Rows from block 10 of a small image super-resolution model, named by matrix and row number. Rows with one number belong to one neuron. Each number is 500 + 50 x the weight over its row's rms, rounded and kept within 0 to 999. All counts start at 0. Numbers have three digits each.
Before each neuron's rows are labels from the 100 images, of 14976, where the neuron reaches its highest value: "patch colour" is the nearest of a few named colours to the mean colour under the peak. Only what is clearly more common there than usual is listed. The data: regions of photos with short descriptions (Visual Genome).
# fc1: MLP up (model.blocks.10.mlp.fc1.weight, 384x96), inputs 0-95
# fc2: MLP down (model.blocks.10.mlp.fc2.weight, 96x384, transposed), outputs 0-95

patch colour: black
fc1.60:532553420582432479572499519542588516546432493531499526482608478408486518525549531547457429563536556508466500467496416492493476467429373501513519507542577455470475536518526519526572523534469478497489581454469504401468519462568441531470538471506379390535501419534593524585537447515539520451
fc2.60:510597543423496469426533479488488483584459543647430363575530529479578571447539469517498421589502452491571503531536494508554467512519423489502485521424451486559543477508511545504455490494439437550562556509555484395501589525511490541542517486500471583523507469442605565512427525535512497481

patch colour: white
fc1.220:442477585644487576455460438569471467495505591452505537450587423377437497508544495430482560483477491526464498572438475527511483544450441533501499546472492610499425513551479455511453472512514502430509467549477571527518496451536393559494467525512565576416489551488406466532493568558502560503
fc2.220:542498495454564549544467523521549495550468497489482326472554542433535550601443545472557549568493533423542439495470511456508620501486462503463484422493497522497440473475530452540562522540507468395387561541477541542462575506521519487419573529395588492527494500549432457520569542536483474514

patch colour: white
fc1.210:587548550462531602492397468496592535519405482478470456501443585466507566528503525525514497455421536430480547477499465595501475473511499441470609474523600480390489509578501540533522473528450505535567537530440490577418424542460400488524452545414429563488572459530511460523476537469477474498
fc2.210:461523530417573473460539490477534467567595454500547440535471486567368472495558559466606488511577473538480472467484526547587513549514504535511518560519553495498538433493563534454458573478432552544488500450601478497557476527407548614545523373470486465567457560557513458470502507524399492486

patch colour: white
fc1.318:536442526409517455469500525507474523487537453586512537628519536533588542468562535453483541443505506517476493495482537516458517377441662467487545450501557556499528547529421526465495462526556498475492518424441604568507473548452554425465513428447413475495507451512468416525544424528436577513
fc2.318:519522454418451318562499562515559479562506540538523524409543515465503591499276470528487512465581522462382509478508474489499484458523448572477456555481531516489515482520521484542543445491449476520437567463567514479539531441478491467500573584513468445505511525487499487553451510484454499522

patch colour: black
fc1.254:538499516424457537446540508537541397505459549416502510460486559456508559458450489488471458462501521566624482504511420539538575413549523429545456512449504548488578477517504444511454594470536399500472526534400407492566594534493491477572459521398521549521596480510491436509515492495560530603
fc2.254:543513530559436571522437519496505470541591500458480488607468432533451532493490434478567406556523525577452428468478441452473471508506488444524478425447465505483568434524562458379454526502453497424387450438529469510420417498544447429436510518451492467497431412453530462534522583537517446552

patch colour: black
fc1.238:474544512541559552523505593481458525492517592471435463592505522527522452425520527484440498482534517536530450512477542426547483511540365498527477560540485463469495546596499470478534396495452419440396503493423511486464467536575528496466507534565524513580500497509525584631406497448536373469
fc2.238:537487420522474487468525466468559554477500488539451261552551459417446466517602471522498481521618462468459570573559554531447504475500425470432514552537492482514475534493513505537520633484530508524538434558525486489418480476492479489474448538485511507522509494538543531536417492447516589539

patch colour: black
fc1.350:469573450530568447522469511380504441567517566449494532510582547589540543405530502481429541493488513506575495453547425516472526469522444434476518518463456438461508488524525414587617511551379518492408500523463495441484570579548468471441494503526504485559537467510515505613474469547515518392
fc2.350:511516563490490385488558507557516480539516485458514416571626513530479542533676579478492450543548524577559544599521549532507477449514420393486451472512446464561530523508511596459402525513510507483535504511520441586485571515488481458547429428466468446412470529485548518479491505526514483491

patch colour: white
fc1.52:594516517532442580453484506513505498444478530446452469655452517461573556445464452477456449556493458447476559497584479507518512482503433429548437551420469529482548513549540450453503513490608544588504468505395464504432451492464562460619466530587515502515566465487536522485543522406532429458
fc2.52:490581450535461513559426447482454445539483544610493521532515490461544563459523462494500571500473460448397501428510452347476496395555521485531537564499489529428526478461550533508364389517556500534493488488558515518469511480450512457526535568492547438437501495617547417502536532577516508548

patch colour: black
fc1.174:569464464437482583397432486520485460522497494550462481436593423510492504524556537542502492462505557429566523518435493546498536392540508493417491560513567463547503559386528486569474586456515576501492560528436540503523557389542532544430499438504616473557554513406504468528457419497488493518
fc2.174:462588514549520563533614458570435400518497483450518447507575575389551437468477518472496532488514515574481498505452471476555496434508572500453479407369426481483512520541567533473558468488498439543472514573511445557427563560462540523464565411464492500521562462428475467509585480533499553432

patch colour: black
fc1.178:458550589507470467429463451435523455499533582512451429515520512446528506495514540454491438483613487563544477490426586459535529406536440503561484556525485504418523511560519502537601398530444411490367468534502568424541472493523520505482453550589546518508427523549485568548466518460579465559
fc2.178:555429448533507557510459494530507465546504536509539186540514439400424533488461490501453507509420537446505476528488517495484470484492521494385475553485480524419499549493512468594496570492493475525455512453526471493513541476502481486480478509502493471522481499500464528401472561527487475561

patch colour: black
fc1.73:418501510515466493525445519439504533531534473507449512571485525461496503609488479421484496488610484492594505564466502408547512395489430532515486473446506439515428499636488500432538622501428466426498497537548618433482474484496478494535480499607541559469507464497450445544553509489531614553
fc2.73:505513449433493471457542516495543509522494460479472245538428510614498440482417500498488510484494492468589427471539480582394481438507579413497494486490592469526494472471503500526524433488463512454493486529514433558492447512539561534484554540515537521513490463468549523482531393578465527486

patch colour: grey
fc1.96:630532441555498527575536466469397406487432535492469511444534500511544452528557453440459496517506390454537558471629505513512504570443544493489444479585570430555476499490522479507463492511495519488467450565552498538499561438524485528610501527498423509543440559517483487376519563521390452505
fc2.96:487470644446523486459446532534462537510490502458423540447446516521531446456527559527522466470518559536534525471611517539490450518471504541588448526547476514476481439485543463499565513577514600489467528472485531507498494587512378592569438499509476542581461355395437515478560526564479577494

patch colour: black
fc1.329:442441498512536451491527455591436558458401556550547526467456543516454574503493602469386535594483556494527428497543491517487522465550516468544454399478522474529494550477417518527470572493573452469404416516523520519524461502425429454508523539511529547579510385624460490489542525446509536544
fc2.329:529494442456497544476525455546534486519574458534459459438435499441466475591464568496510518488523422411435441514523555536484376527481440470447657487512501467494458534510433474458371522615434487430460493608515529515496459473499537576478504519479516534620547554475452450491490483498449538536

patch colour: black
fc1.72:445518458605434451503454441460466486506537572461463456585560437460530452443562470411468550469577498555489533514399553446548546426555416508564485552559542537505489533551497444441594465485460476425420488591498632495502429517580482525526424510519497516529435482503455515536425517470508492514
fc2.72:555502535444566546486571488475567450513530492547475197477588513431488538572457501549516549455571537435539446468455506507524497485460465477493517468486425540509500546443522500515486511490534464570462526469485509494408523439502456542512522548481543459502496489525468526516444584514453482529

patch colour: white
fc1.327:500468544535499527472534482510406508449581498525502546565514463469475473432502481450511354481575456547505525473571614568506563363495501488546554483540480535425561433513491496559586480469435539452453498441438567482520515454534480485470484440583509439496517565606441451560484504410524510579
fc2.327:474460510464484455501406481483487442456502497425516254427480456478477493466511538477517429542425551570530528476541500510516549591522569535528518500507579491476507570456502562527566548599566474519411480520565553492465509475521455470470469479417494486428504414464442441467544466479462483505

patch colour: white
fc1.133:527549498535538445516502467565452573489339544461485537528496530562495518504567555498519480582488461512474526574556467477500460576547572485529585402487471486457462520508446437491478431480555573467548436543481567496369526525549458464484550477534495474483465552366496446507463474373496559564
fc2.133:512538549518519499511533509518474548510478516562419456508536447551483484523429467533452502496451528468486553432509472372427473480494456504475498503390516426347512413512505569503466399509552378550525431511590495527524469443457570523512541529648461540478527500393503532538462517530538442502

patch colour: black
fc1.114:432489470626580516494533475510540483462429518444458483453555445436523602432523420458550537439576536476546536489522389490487442454507475557529446478595549425453472481525546448394515549489468468440462496565455563495449433502548512546493420567502539502433560546539578487516433488479547555563
fc2.114:498575598474439522523439470475494554530511473522438371516566570525491518600570563474495435613467501432572541459489455492521597459551503493449460476524458497520505485485448475479508460507505450496377580441519525511495495484501463553468560550424493571448590449474577515508537489464619404508

patch colour: black
fc1.102:443483542540463461432445540439509483450577548483443526505548444445497535503589518416498473480603507485557472534439515507563544418553400475624471519555522477532509512466461415574586421538459507473434426481507652408521467525521499494591453465488551533519491473451458468550528447486491479546
fc2.102:499502510543545519495523492502497523477524527465541189560464496546514463485365475514478539427600526556593533532522520468421483441473458490549431488517451541522492510470528497539503524461498550565481544474519503485533478519482507485471465473547468490509515521565485572581506458541465528501

patch colour: white
fc1.177:466455456373535643472507539522480489508593506536466434410507504530464492461463498460576530470495539452548535533447532544473504611500455604528505492582484483562507475493498465501543496504434498387450552433497526532536524426550526559406557538488568497512497406492458434456414574496535508414
fc2.177:492569511608421449466513518540476481547461485500501444448465561599549503425552536468457523399553440455488508450418491551594582438436511525555544495479409505573509520527476519477509603515487430505499555561461464544417522537467527529480406511463486554579464576509471423533481495529415537399

patch colour: white
fc1.244:480530407511485553443557443473616541515480546470465482498588467501487513548540454464428427498381502598547462539547549522495514466529455506589511483445507487412461509496515446526492475414542534556529467404540494553538431498499459550435535484471564455395549565469450568581610496578532486459
fc2.244:508463505493526524524617528553488466585539479534426478518484505454416618489450474461436520538622448428494504556537509526488553515525453459580590629530407490485443511451495525540430482511493492506525478508417482488552544570489494449418515441425496520566481561559456528500589546461409449555

patch colour: white
fc1.377:422475483584466462454538447569618588468515541427469503546527556470438542522531490457381529529539477596502441484485446513565476475482537464465502457509572533565548531552458449496519478441420466481591467502513508558521402473451452620457525484529538572462553591458461502460544510557398484481
fc2.377:519487522473477491587534473564519449508572569572480538527534532551497578493315525507465513522579503421450389540535465463485497446559490438550556534497413468495540577554580530430451490551483457481553488522440505400552606508542506480453497538486511396446473518560500511539515562488533453542

patch colour: black
fc1.116:466486492507490456538526554430544431514507496520509492401487520463576460571429481445510458464511506469620475540486409549567491390478413488571537527470540556447534515514446516396527548488472505433477498430449580474498516548469506494665476526496547569508496467412503456494533423530514533627
fc2.116:487516496391427496499459452534618506488495461456489386591486425610525500491480416457447505547595426505636522422496441474439464516458463486539514579510544507455510423467499507437538434532448535543485577544465380547454442516527439508518525507518456480540541449460543520522515475499560504543

patch colour: white
fc1.21:500450517501528593488544459492481401525505575468471515432578482453483455537465386460476452454507461508514508499624487497484513569495501598453462452522493552626576484452506467505566532607546422580452447479491526510487533489442532486513525460430490589527498506415394576553501586534454490444
fc2.21:480383594509480452497494560466528487498462441465464459464457502549440500423518562478595441499444554481590512464551508521503535569469486555541445621548501497546440545472456453538610511527528591520561452436483541582464387484522459471414504524504499478476528502434380452501557538450463440485

patch colour: black
fc1.139:425604547536490454533478511451501445453530566465506536526527545456548476446612453442461432466493515574562464531460581432570500402465396510564465566509524518549495549557593483598544546526408426536455489554530629445514475455492452439455495460475488537474499478465505486479417557466506533501
fc2.139:515479458555489544533517501561435500525469462551494225576503452435443499477518539417519477495599560478600458532514477487482411493472464479451526499498521472503540422578506535536459478497550497493592444537475482523510501496469540470498459548574490493484581528505516507483394515449468514459

patch colour: white
fc1.272:475537525509466537557434460448488541520483533497506521474554526553589516419561498459454427552544488526453452565552528470490453508485436469499449491430549463524491543542504522571523514338522476462453456468580497590481518575533403495384508481587485461499460586474494528597549533534522459355
fc2.272:498442509550531436495684517464461445463529486530410484529554447527385518584445575520616551552561493532513456500574598487422485510508477555495561534585549469546492495539504505537448484565575562517556471549512516567482475479501490517513478460508450470566560520486505519573510510474418443411

patch colour: black
fc1.252:410556588499481442549565521521485528434535509444396563464484446440496460562483451525574466504482547419530512534506546542530534437508562509590522433501421477576533501441474480509461431536499538499393492586483492389428450522623468610532532419531469474465548498543465506500474464475571492550
fc2.252:427463491507552551484388492459607464496477484448558427597453608528444556399584498407441478475467484515582461555535483536480514505505533456475496486566516510526478448505569521503517562472443595444433437544490552454597502527481552516516474455516480543567452516618562421554477524464483544520

patch colour: black
fc1.321:480493497539524519486574460473504593518519537459494541464437548478399481504498572565506504536466473540555435493511432579528497523496452473597516545497412524429538585492519473539467483534532426464487476469491372330515479544515480499414431513403461492497535550428509568602553498475479448591
fc2.321:495525489468504529508343466484546561475496512516509472546407553462533520544476441451457521479599476536559502627535490574461498522456441528505469479586516515482529538414534436499495506478511531478525390462467571367557536479507459441413547474601425461419494406505462509511504532441524523564

patch colour: black
fc1.276:556510512537524484537481527483574502491483465487472493395520564433554501483539501438526408421559472457605484534505480564525585333481436430561525523490397585466513478550477421561585544511468466520436441441549583434502550534496469535524449500452517530579466483499526455436589464488481513512
fc2.276:485478543460416450502400515493553504485482565499597323528467537538486555447559514503501439507554526529761441478500473439489491568532498496512454494522556557496507532508527499460501433468490531473467473543476435507498535450544467480508454446476489426460525548452501451506547471460486526479

patch colour: black
fc1.15:483528569487537475504439392582503466543470499490521510492512397460494451471574501445560454509518516596527461566525538467611481427526445488571495580556467454605611536508552486541529467483419446473450526499390646449508494489579486490532428509485543552506429526483509401500484503470507493499
fc2.15:495490484553524610515494551546468521455550554494465263502476427468446562502450455496442534547553515543579547542566468451475475533498503572525549417488491456565499461571613467547489489504473552546450510590472520509522505478450517555510622510491501450523463434516523447496470502559526461491

patch colour: black
fc1.339:493486511525535490426494663418494570531527493499490530585501522525492496460504511477532392498591511461537455503538517487603538420467434471540500515489469471524554522459487481386605491535496545452383519410550603488443439482471436523534490467505497550593469447530482540582478557435487428473
fc2.339:525470470531519525482461428452524535493489506564515285495568498460569385458422473446462487478510444543574542503582539533424492571419515505537485481551538513438476564488572555508526521481540546560505528577540466512479431508490517557468425496487536481550427559501544501439474397531411527499

patch colour: white
fc1.45:474516537468535448479534498477553500538459384534463473545509578541592584502544579463472450405493533414496540529516544490417505337522612496554443514524565540411481516505469512452420495417624557478489436437470563555498428533483537467541541525455513481489496437495509513496526461525532545546
fc2.45:472540560427548457531498548479556498493485523507461483421568441514569582516354540588484518578520573461386490455490479399547499511502369581510587544448489527494557481435507518547470389428499484424465512482488537545587487482415503471508544527496453468519490506516539506535470529521502458600

patch colour: black
fc1.239:447546536463502458473488531502470513477567532450418458553487494472451528559474552488508523503568526500655478499425544527486563396516466540495456545470469410464478462549490515516552527530485566486405498576480594435513506492505475545392526518495485493492477479551392480534489447422607428655
fc2.239:510439465473439547506446445500499493554505477470458234581435549455445507471578453461503487470447496458564508496460539579468492502504562431467501536518588418504525497472544514505449559439479463466421474486514479479554503519540546443431489480508499485528450510527452469519561449554411500571

patch colour: black
fc1.49:450478481563584482441471531423524472504556500511516495540477516458506507458551532376567473490606447460558495497496404464502497421473358470517549508464551505402516583461475495444603516526446547542505530514533572438514495535440525494485452465630542546633430489488447573512494482483520505484
fc2.49:550495457436423405485505454478438468524424468499517292557516415495573484484535545481389525513434510567556464502488529552486495485436496469472496452520486547462496487432487591490535470546591533544533475458542445490415527498528511465537544512535486448470467488421488541432543366564481526512

patch colour: black
fc1.142:519540450614503421609474537462515449493557480480520528412486411552487482501600481491480470472402592491544412515416519572469593464486541501527489488433514444458543531469517577446456543512477529624456445568527501480547532445424521451482473473459482511526542448440492517563483606470554516575
fc2.142:428484464359500590512513472543436576458549467533513390571541551507496482518393494514501478504513508498511495505456466455524469540480469473585469463570525451451568438463553453413443466482456473383518523521545452461492532456526626432482440489475452514531536571417545541516458564484500379498

patch colour: black
fc1.227:459466478472465562487431605521481538509435593450362559511592515458476399470502449484548542516489434516530496493570512486479490394488537528435487515401519442567466483510535495545466466523489562438511529612485536418506562477621485586528464532450458548473551535531478502436508608484510462500
fc2.227:551503449538446523439471511510500513552471462430488507587436533522464483481542554498516463463472476617536440445597452579424449526465519528466492462486474471496505419469544482540644519472578514550476384593520475488547485517447570620541488540561477485525548413360474505554508470476481533497

patch colour: black
fc1.267:442397508465463535680488457521472461494477441450524459470534459492546552431455449547455448530503453490504503555425596465568595525542569547457492540479487602484475534600536500548509530492471514485544542451387563450436529452536505460466514541473484516550504537536490566488485507422373513470
fc2.267:493529461501569484570414564547489435546550549495511454562528494484507521542563483554577526627563502518385462526452468584537523453501597516509567534564495507589526466461532495476506590440500460466476457496519510499452504412557488513610590464514560478473528529641475449446479513426551451519

patch colour: black
fc1.86:466542460593491408584460527472458501484582505481470459492481575477556506496546465430476541541599480467523476594411415456530438463536483556590500498581542573508507590531446486448616545563423457462476496533452530504493485567513508452430455471562488510504418516478422549560392541490515465539
fc2.86:528558588467552501473575499452571565467492435502413267545487479517518522524544562506485542508553412514590523511460429490428463528446501494517517503521459546522486482465417428495489402549513519578567558462517526477428509450438536453461492488499442433557513472476457499525426482526516513556

patch colour: white
fc1.234:434519582458467489410469428423466572519467496471530501552521599497548433509567459436476532524494507487513514540468456505389524471423515535539364447494614497418517525495513546440497422600551515427541500593555546495549537477550497458506507597544489507433476449553483457454522573495498441565
fc2.234:534494515522553588465492531545527472570403422549502463480430486527551483467417555558498474464423374504462486470495494546513440500424443483400497509499508444465475382431509459469431501420495491512436516464528558590470467486409525526507543499532523509553629537474575528393443410512492517522

patch colour: white
fc1.34:428483587510463420560456545612532485466532475303520521505456548546473497489520543576491457391483521545550535443512457514514398603477532450468630534433564520508507504509524525495543559434589459501497454505496538473541486500496473495563497460477532533572436510489456419474492464481515474437
fc2.34:444567411516556569443448393467503509454401472497551437477522548461522481543450524477513453486336569471465507488556491451487535454534552527467472336452465501459489544486427435503407516519519503455467504556513462544473504484542482498457463528408585505513486532545479413494504405500593481488

patch colour: black
fc1.71:501484472513540516665562387532476598506481468518577536526518473535451609471496629515482482505468558531442459508490534427489524396523530562440473459503427445480401547542519475575493525480454523467401537529460471478514466490481474550571526486505449514416495518458504455490412571506461546583
fc2.71:504577453515470515438472566438542523516563492441444519445508404596508577592539551445486451568454543493384517412480467480643527576543494393503564459489475433504514561512494473477504536472509530491469447543521491466481523515507609464393449488443470487499544544557518530542402464469527443526

patch colour: white
fc1.28:472459574465500474555459533525588441493423547627428503555446521468472386499410538481498513524486542563542522458471520529443543442472498385465544522516467540552484609510478560648489511490516426480563615527495527493443522410525472444527528486505565464516465544501394545504482461499475469485
fc2.28:474502555518507553526511546459384482459585476489441520525523549453578436469524437535551581501573587462547518523544515445511503523527505514519557579482464499469465436540559403515604449439520407604609505409493535501487509584526429549556495501479476463435470448519432507516594415543540498522

patch colour: black
fc1.95:516579450430476571487460491516449458513465485501602479499574517449476449406510555456563580469494479474466565559558479412443435448524491416462550523431526476518556524541550498539519501524459463438476563626524469452561516519453541452549495593471457539470409559454441505577467610531417493539
fc2.95:474542431528681450521575460483571416541405500445489476492491481454535544504512530445428476431449508508435471486472496519553557582515494498390506475463545468535469523449504449572536584455519598506413480507446524457406561517594504409449460503490476479456586517442510481442495496488470544523

patch colour: white
fc1.5:462551569522447537430472534561440515504403572543609490543468538415514511443629468385480447434563494472463474499494512480549503522526485434500510498518504579460538530492557455460446425475482528514427514516460527484501493536561567420443517499553496533488496503470582431536472399512554603628
fc2.5:575432493481469379547466446501497432456458503526493395512505433445538440482512444578494456577527537596360552484570425452561505535553507492450517504451496550533539549531497529515444550552490473439546477535430523478534544515479477542467498606596519557463504463492512443483461481489645453547

patch colour: black
fc1.173:496586509524480364541432450465533467484486516498494493503525465556501491485553502458493417450544572572487540495420545455509526459547441571548474538527495447551555573519546530465514551433435492507383481487500708560503483484562461466561451507485590567494469436447453445497435519487496454488
fc2.173:447425500592529626474598517568445498458521515546542288490533533473534562517423448542520527477597523492591545504462505445512467469509540551550525453457506449549497453570499484456438472485453485525528511567537499532508493473452546531469514559487578458564557521523514574588467539508443470477

patch colour: black
fc1.338:459519412535561399532452473490486502478511508435542576578532449528522527507585471489518566536490455556548439493498473542577487446523497477516461515523553498538487454567521480541481483486442509503436477578460682465523454548576473450606514549415493491469529365449443465584504453420531469542
fc2.338:504590511496544530524456452499446529491532453480485348482514509592517482509407513517490499459581524598556514456447454521396433467497473472596451484450469483538556518533490545476384456454500491535466470554492529533556474435541508466533604554500502561452465550537508480583593573497632464473

patch colour: grey
fc1.119:495558502480516561524466491432472429443509490561604562416579532551514440567514491467546521495507426595481548492544443537558443515407493549504594423519483529504530392445510501508475560549485536521465430381534539534487524478550495499506489535514552493420498460438537424492518539657444560449
fc2.119:496540439498516469491471568568535512469489509402488533498559445539556501459542548522450481555545439454575497503525502485471468523540534536580459568525602552627581474531436600454439470590507583434514655485561528515574425549474467548538527533546512558526414506529509560467560522487507490473

patch colour: white
fc1.233:622485500454463514404479494505495461603514533547538516527540554513366436531471397485494558483506426507569437555478396454490483425485497489401560499514537488564556465525400497499515469485461494495527500503691512508513456514551446456549511535481494462497477523589498586525539471512450491471
fc2.233:471551563469428457546552457565541538521531466513532498503594458523576631514447467477448591599476582537458466439517451402599567550486506497482507467561432546456433451526491533463504458447539581469516549402473491508545404528483521513398442538547479499454490548529527525503574492568486445536