python train.py --model="image super-resolution model" --learning_rate=0.012 --nesterov=true --weight_decay=0.05
Rows from block 5 of a small image super-resolution model, named by matrix and row number. Rows with one number belong to one neuron. Each number is 128 + 32 x the weight over its row's rms, rounded and kept within 0 to 255. All counts start at 0. Numbers have three digits each.
After each neuron's rows are labels from the 100 images, of 14976, where the neuron reaches its highest value: "patch colour" is the nearest of a few named colours to the mean colour under the peak. Only what is clearly more common there than usual is listed. The data: regions of photos with short descriptions (Visual Genome).
# fc1: MLP up (model.blocks.5.mlp.fc1.weight, 384x96), inputs 0-47
# fc2: MLP down (model.blocks.5.mlp.fc2.weight, 96x384, transposed), outputs 0-47

fc1.321:158145137027113027185147184102137128170130136103113084089119147159134150157147194116184101164100131128095153088181105147115141095076110127122082
fc2.321:061150109086098143171153158110129104155133108152105191123174103115106136094113184254122170122086072135118150110123138147147130135169142084190162
patch colour: white

fc1.185:065159107112169148082140146125090097120118118222106120050131141158082140116229109144151122105138146124143126164159111097147126170115109090136117
fc2.185:098139085092077159178093110117131131140106161190175194137122162161154194091096151140127160121056192122198114108140131163151165133150103187074163
patch colour: white

fc1.235:107169185137094138173130076144091098147143081183145124155154171157134141148133236087122101161096110103143123100104091103084119139157153129130097
fc2.235:147091167154101170137142130130095149143122135119123134124114102086048127069106114141120114177053116135071145116148084119197077146124121153085117
patch colour: black

fc1.357:062161130062146106164175114152142159119097163110101142146123152158157097066190115102111121128052121204174116114125130109173169097140150089114121
fc2.357:145120086146090166160104115114055146163129137170110186099110177148105147121101138140107138107094055144077104120152151109129166072156155113048127
patch colour: white

fc1.298:133128126127062174142144092194130091181127115117172149107156136096117118154154157071105114125148150169096105152120115073105111201119153136081169
fc2.298:095150110094091123184144124104089043159120119153163165106121151191127164136142137165161140168118124094125131145145101153075121185125183097074103
patch colour: black; white

fc1.316:145113132147172226132119120103142139122134090108114111169121135185136118138090179125087097098158121118138124124142107131164102095076108111045126
fc2.316:206136209134168100131097134144072116109155136210106123131100097104103100104131111094153157118204147125100140183117162142111105134160140106175111
patch colour: grey

fc1.193:104111159172129137072074148168125126148112097204086124166179121134088150095084118122097161116112101066092117135126131123143155175110034167129128
fc2.193:113228134069157157166096112112104145115096118114100158116149099127109112110057114212130111144114149074078115139121136103125121131111214114110094
patch colour: black

fc1.203:128108110168074154158093084061061177140085117147161087175104129125152140128124140118085132114140101108085170131135092137127147135132114120117145
fc2.203:123117122198121156128057132156085142110117137153127137089117108151146139150121104078168112058144128077137100122121200135080152138168131186143130
patch colour: white

fc1.35:155052124153150108097108086133120107133120130190116119096139118162102159154149132144161099081122101100090145126178155091119188138084103127140122
fc2.35:102154153149101117198151111107159120100162117090099157158081160152095130130123105173117141110108183095147093118057140100175123069182149119166117
patch colour: black

fc1.306:168154110140069160072124114135160182142172176157122135114077103135155167097118150134102169117119109083100228101124102114126144134038146100125102
fc2.306:098115149167131098162079131079165107163139175115101109209124130173125132186135066084138130092110151157110091124132162122070152154126076076053139
patch colour: white

fc1.114:159121110100055147133123157123101120154112099126116144045083136154131133217150097138134154168158073046125137122186125064164146155124086072124152
fc2.114:127151084079101171095108121126145133112138112106143133084144128160099153124110116178141108132099126147147098133140102102122175068060104167219135
patch colour: black

fc1.246:136146093126107084120216116162147176194094120122162076129110154135119065104091121160108138136120211132068100147178102126067124105134118137111134
fc2.246:162122130104096105099189146141110109101097087136122158064133115099157180174098130135175144108118154170156123132105109164105143162063168052156131
patch colour: grey

fc1.176:086118112180108135112156130136096135106102191140077128179169142109126183106149087173107095116140137130116147130112156092120159159133144055148083
fc2.176:114135110144134148089146078159123120084111112171149104129109160140094101119090142159162142079132091084109149169167191123172146164120177080094146
patch colour: black

fc1.45:105150151109155063145146145096133129083156066121113091196165156128146100173215160146088169155106107139095105095136136118179157139124115216139132
fc2.45:094166109182148145104128108124111129078151124113122137109082142120087192097090166158141129106137072145027083132105121134124116083171092169063155
patch colour: white

fc1.130:107079058220121157070114121135129157169114134163077157069194113190134146166187116148107100103143117103100132161147157078178140105151134122128121
fc2.130:120148157101153096136122114163133122067148162098127142124060125160118138091084126215148140183120157185165095162119138116206107063162178135174126
patch colour: black

fc1.79:098115071129057137087099206142079101147072144211113135125123136063127139153138135100130091124148184180124132117164103118095081126119098148099181
fc2.79:134120107114053176068154154054105098142158092134186150149102130121094146149096176157152111108090142152149105143168123140088134119130142105095131
patch colour: black

fc1.312:115085103129113125168086060145089118216128134126134085107122127146143106172165091123159103066128087108108133147145137045159133168131092117095146
fc2.312:115132098103104128135159078080047177084141123137161146067104139155144107112101080190168138179125099168149117118100137104140161149128166102113154
patch colour: black

fc1.212:120127121115162101096172136144083120182166169167091083119124176164154144134064109089195105117175132092106118118111223156102112144082155139121116
fc2.212:130078089185128125121178169068120116118110117110117079177122111122103127119107144122113167133094094169137146114102161168142147090117061137122151
patch colour: white

fc1.255:122157174112165070150139156057110147156123109158208131067090161134164177140168151140191164067129142131104174080144136149090123146175073174087089
fc2.255:156107047099121110164112085097084182132109117115102121062116141119168114139120123110139057184124078116105160071154134204161136173146193082118122
patch colour: white

fc1.338:118087130153152119130173094150153146099130129131153144122089109162129112134131224138120113129142081181104165136125112054114118136104095095064111
fc2.338:134131181093177098166130104067112191162182119118175136092143153097149154189157176079124098085099160114136104114106144094148146091151156158149104
patch colour: white

fc1.98:052119110076139128165123183158096062092153132114132115124112122170152084109175148138163158127133139163107109110105121164202155129092169158118117
fc2.98:136128106135123126159127067134095112171131108126111134151177145121105166146207104163089149119147107171049115152134137142206134133197113103100145
patch colour: white

fc1.65:155119077169128129140121131093163124132203192118100095100141083135129142120157194086089151138174116137132138183088132130114173165095108107129130
fc2.65:139090113124134184121144078166150130116123125107101174087097122145176137143155157152096126059067098074181094138106090189111141116153078129123168
patch colour: white

fc1.349:123191122130104108140111080132133157172105208136108148117131143165158134093121135114098128138142192123099142092122168100091075154119101067105096
fc2.349:136144056103064164110150161166195110109159163110149137123089167102135177115141111092182114153071051155101132116127157166085137142106122120136152
patch colour: black

fc1.15:162064097075149101134089142088112159138101154090132128190169181086121126130160138129157159102141156125165204105096146080151144129109101087142143
fc2.15:115126134129104146158085124144103102130095147187084071169182140167114135130092130149106119118098148134145138123110157100128118109100153097087124
patch colour: black

fc1.12:120110132127174138113172123156079095088110088167109152138160184138157148105155121083159085128108155108140134134097112065037149146154092134134128
fc2.12:140027125109133113135104158135158124160165097109176091137151140137129127123107147157124184113135116165135140176123112167147105112151142124097152
patch colour: black

fc1.136:124112132178088111131159112099168135112153094139144184117127057160113141124140079147089184094186065143092108107103111116092214029169122108120117
fc2.136:153100085069073106089087133129132147148121111132138167074130127154148120146203110148137110191112140131161148123185088139118105137082199159141091
patch colour: grey

fc1.201:130099110047119133125169164167134118144167200135096088079126046115107101133127124109150135153103093106126177101104134208152168155058138160129159
fc2.201:112029160141120134125151135132093161164126195149126143106157162107055108087161111143060151061120116168090122116125086138149162115143112150101139
patch colour: white

fc1.222:097113124127156102109130118134092086139123124117179154191143190144133120097098073129109141075106079083183129170167118172146107126129117115179102
fc2.222:133143191115218112141105118134100123152189168178146158079180126078100119164147137076147134107138082114098109120090161126112113095149148113123164
patch colour: white

fc1.86:151157190131081091128079151115151142157076149161122130112110171121146136154193118128152118192118150103081082126142119072130107195166088143166111
fc2.86:133124143086183131078122160122140101096186177156113122110087167097084116075157080116165171121133185109145128166086121072112078129097118111106086
patch colour: black

fc1.318:126110145127151129138180111125089133155088125140089137114124109219110208109118107098117134136138136169116199083121164131178156121108124139114104
fc2.318:123150074117098136150152126138118116147169107123129080075115109109200093190112148168154111169109083131143059120164135189130127111113123116093220
patch colour: white

fc1.97:128174119094100116096138194103126124109156127196164168117110140109129118204077126107125149155135123116137137118171118096187112098103068058180135
fc2.97:138142149138131154146117102097142144146102146108124130110123117136111127163137143125131110110140167128227136087140039091119159181149149149126184
patch colour: white

fc1.14:155134149074140117149090140103166104163209143093098126110087148114087120127080074152099161121109119090089148123134098141166112136127096151106088
fc2.14:109115122049113115189121172135151201136155163120049165101149130134114140131139082188102120117162133103166097132104144132140097123128186089110141
patch colour: white

fc1.36:114147120146148147126133108162062081162144156133071111181143094142133155100156124177054175088131158114094126133146124107108136145095122090119138
fc2.36:175090110149085159109119152131062090119149162112146160124058135135183108194104122118196121075083100140107111186137174169124092178159130106143094
patch colour: black

fc1.55:169151145117162148069090155118115060139086182163141140131125185104119124094175085103157122106158154140088125123159119047109120123127108095156128
fc2.55:112125134083112111144136156109049117169123122167103110144110206154136156155097200205148133071100157148139170182106130149128111124151090085118148
patch colour: black

fc1.382:117126113115179128174144115149154197161099103167147106130159145128122087100072126170073169194164145087114112162116117070128133062094110159090163
fc2.382:124116094185126095118101079143120122111151120121166070123060177110146124124123148018137118121138144122083182114099151105115128092111147113162137
patch colour: white

fc1.323:111152103181046156112086144155119123160140092109088147095150135158155158074073106132145147137171179163136146159121123147081138157091119097096159
fc2.323:127150127113086165032113119142179126119168166114152102140117136141131136124094146092144110155109161140207101130085106128098137146098107065104122
patch colour: black

fc1.226:093147174116153149123150087143125063192153087150130105161093102081137146114174138128154189159066119121144202089130069161080132113116129140094118
fc2.226:094107125091116135141174137117128188105105136154089157140092170124088116088112128104095112118142145120113175071150106115234121107191145109163115
patch colour: white

fc1.344:113069141144123081098196147135134083136069099184192115155064137148097133124106161171156095102137097096126125102118100111153090151148169073111127
fc2.344:089132113134146089095143108148188122086129128082086177132192135155130082093164123104146132168160053109112128109130110137137070139105103155135141
patch colour: white

fc1.73:109145082141141116150118173100146139099133117099068129120086147105133216125101131103175130147163071125142178173134076084122132097140094147150113
fc2.73:096132112127168204169110124162212160087119116124178129174086115129107088060120114095096175099161142141120146151116112143086149078115095127118131
patch colour: black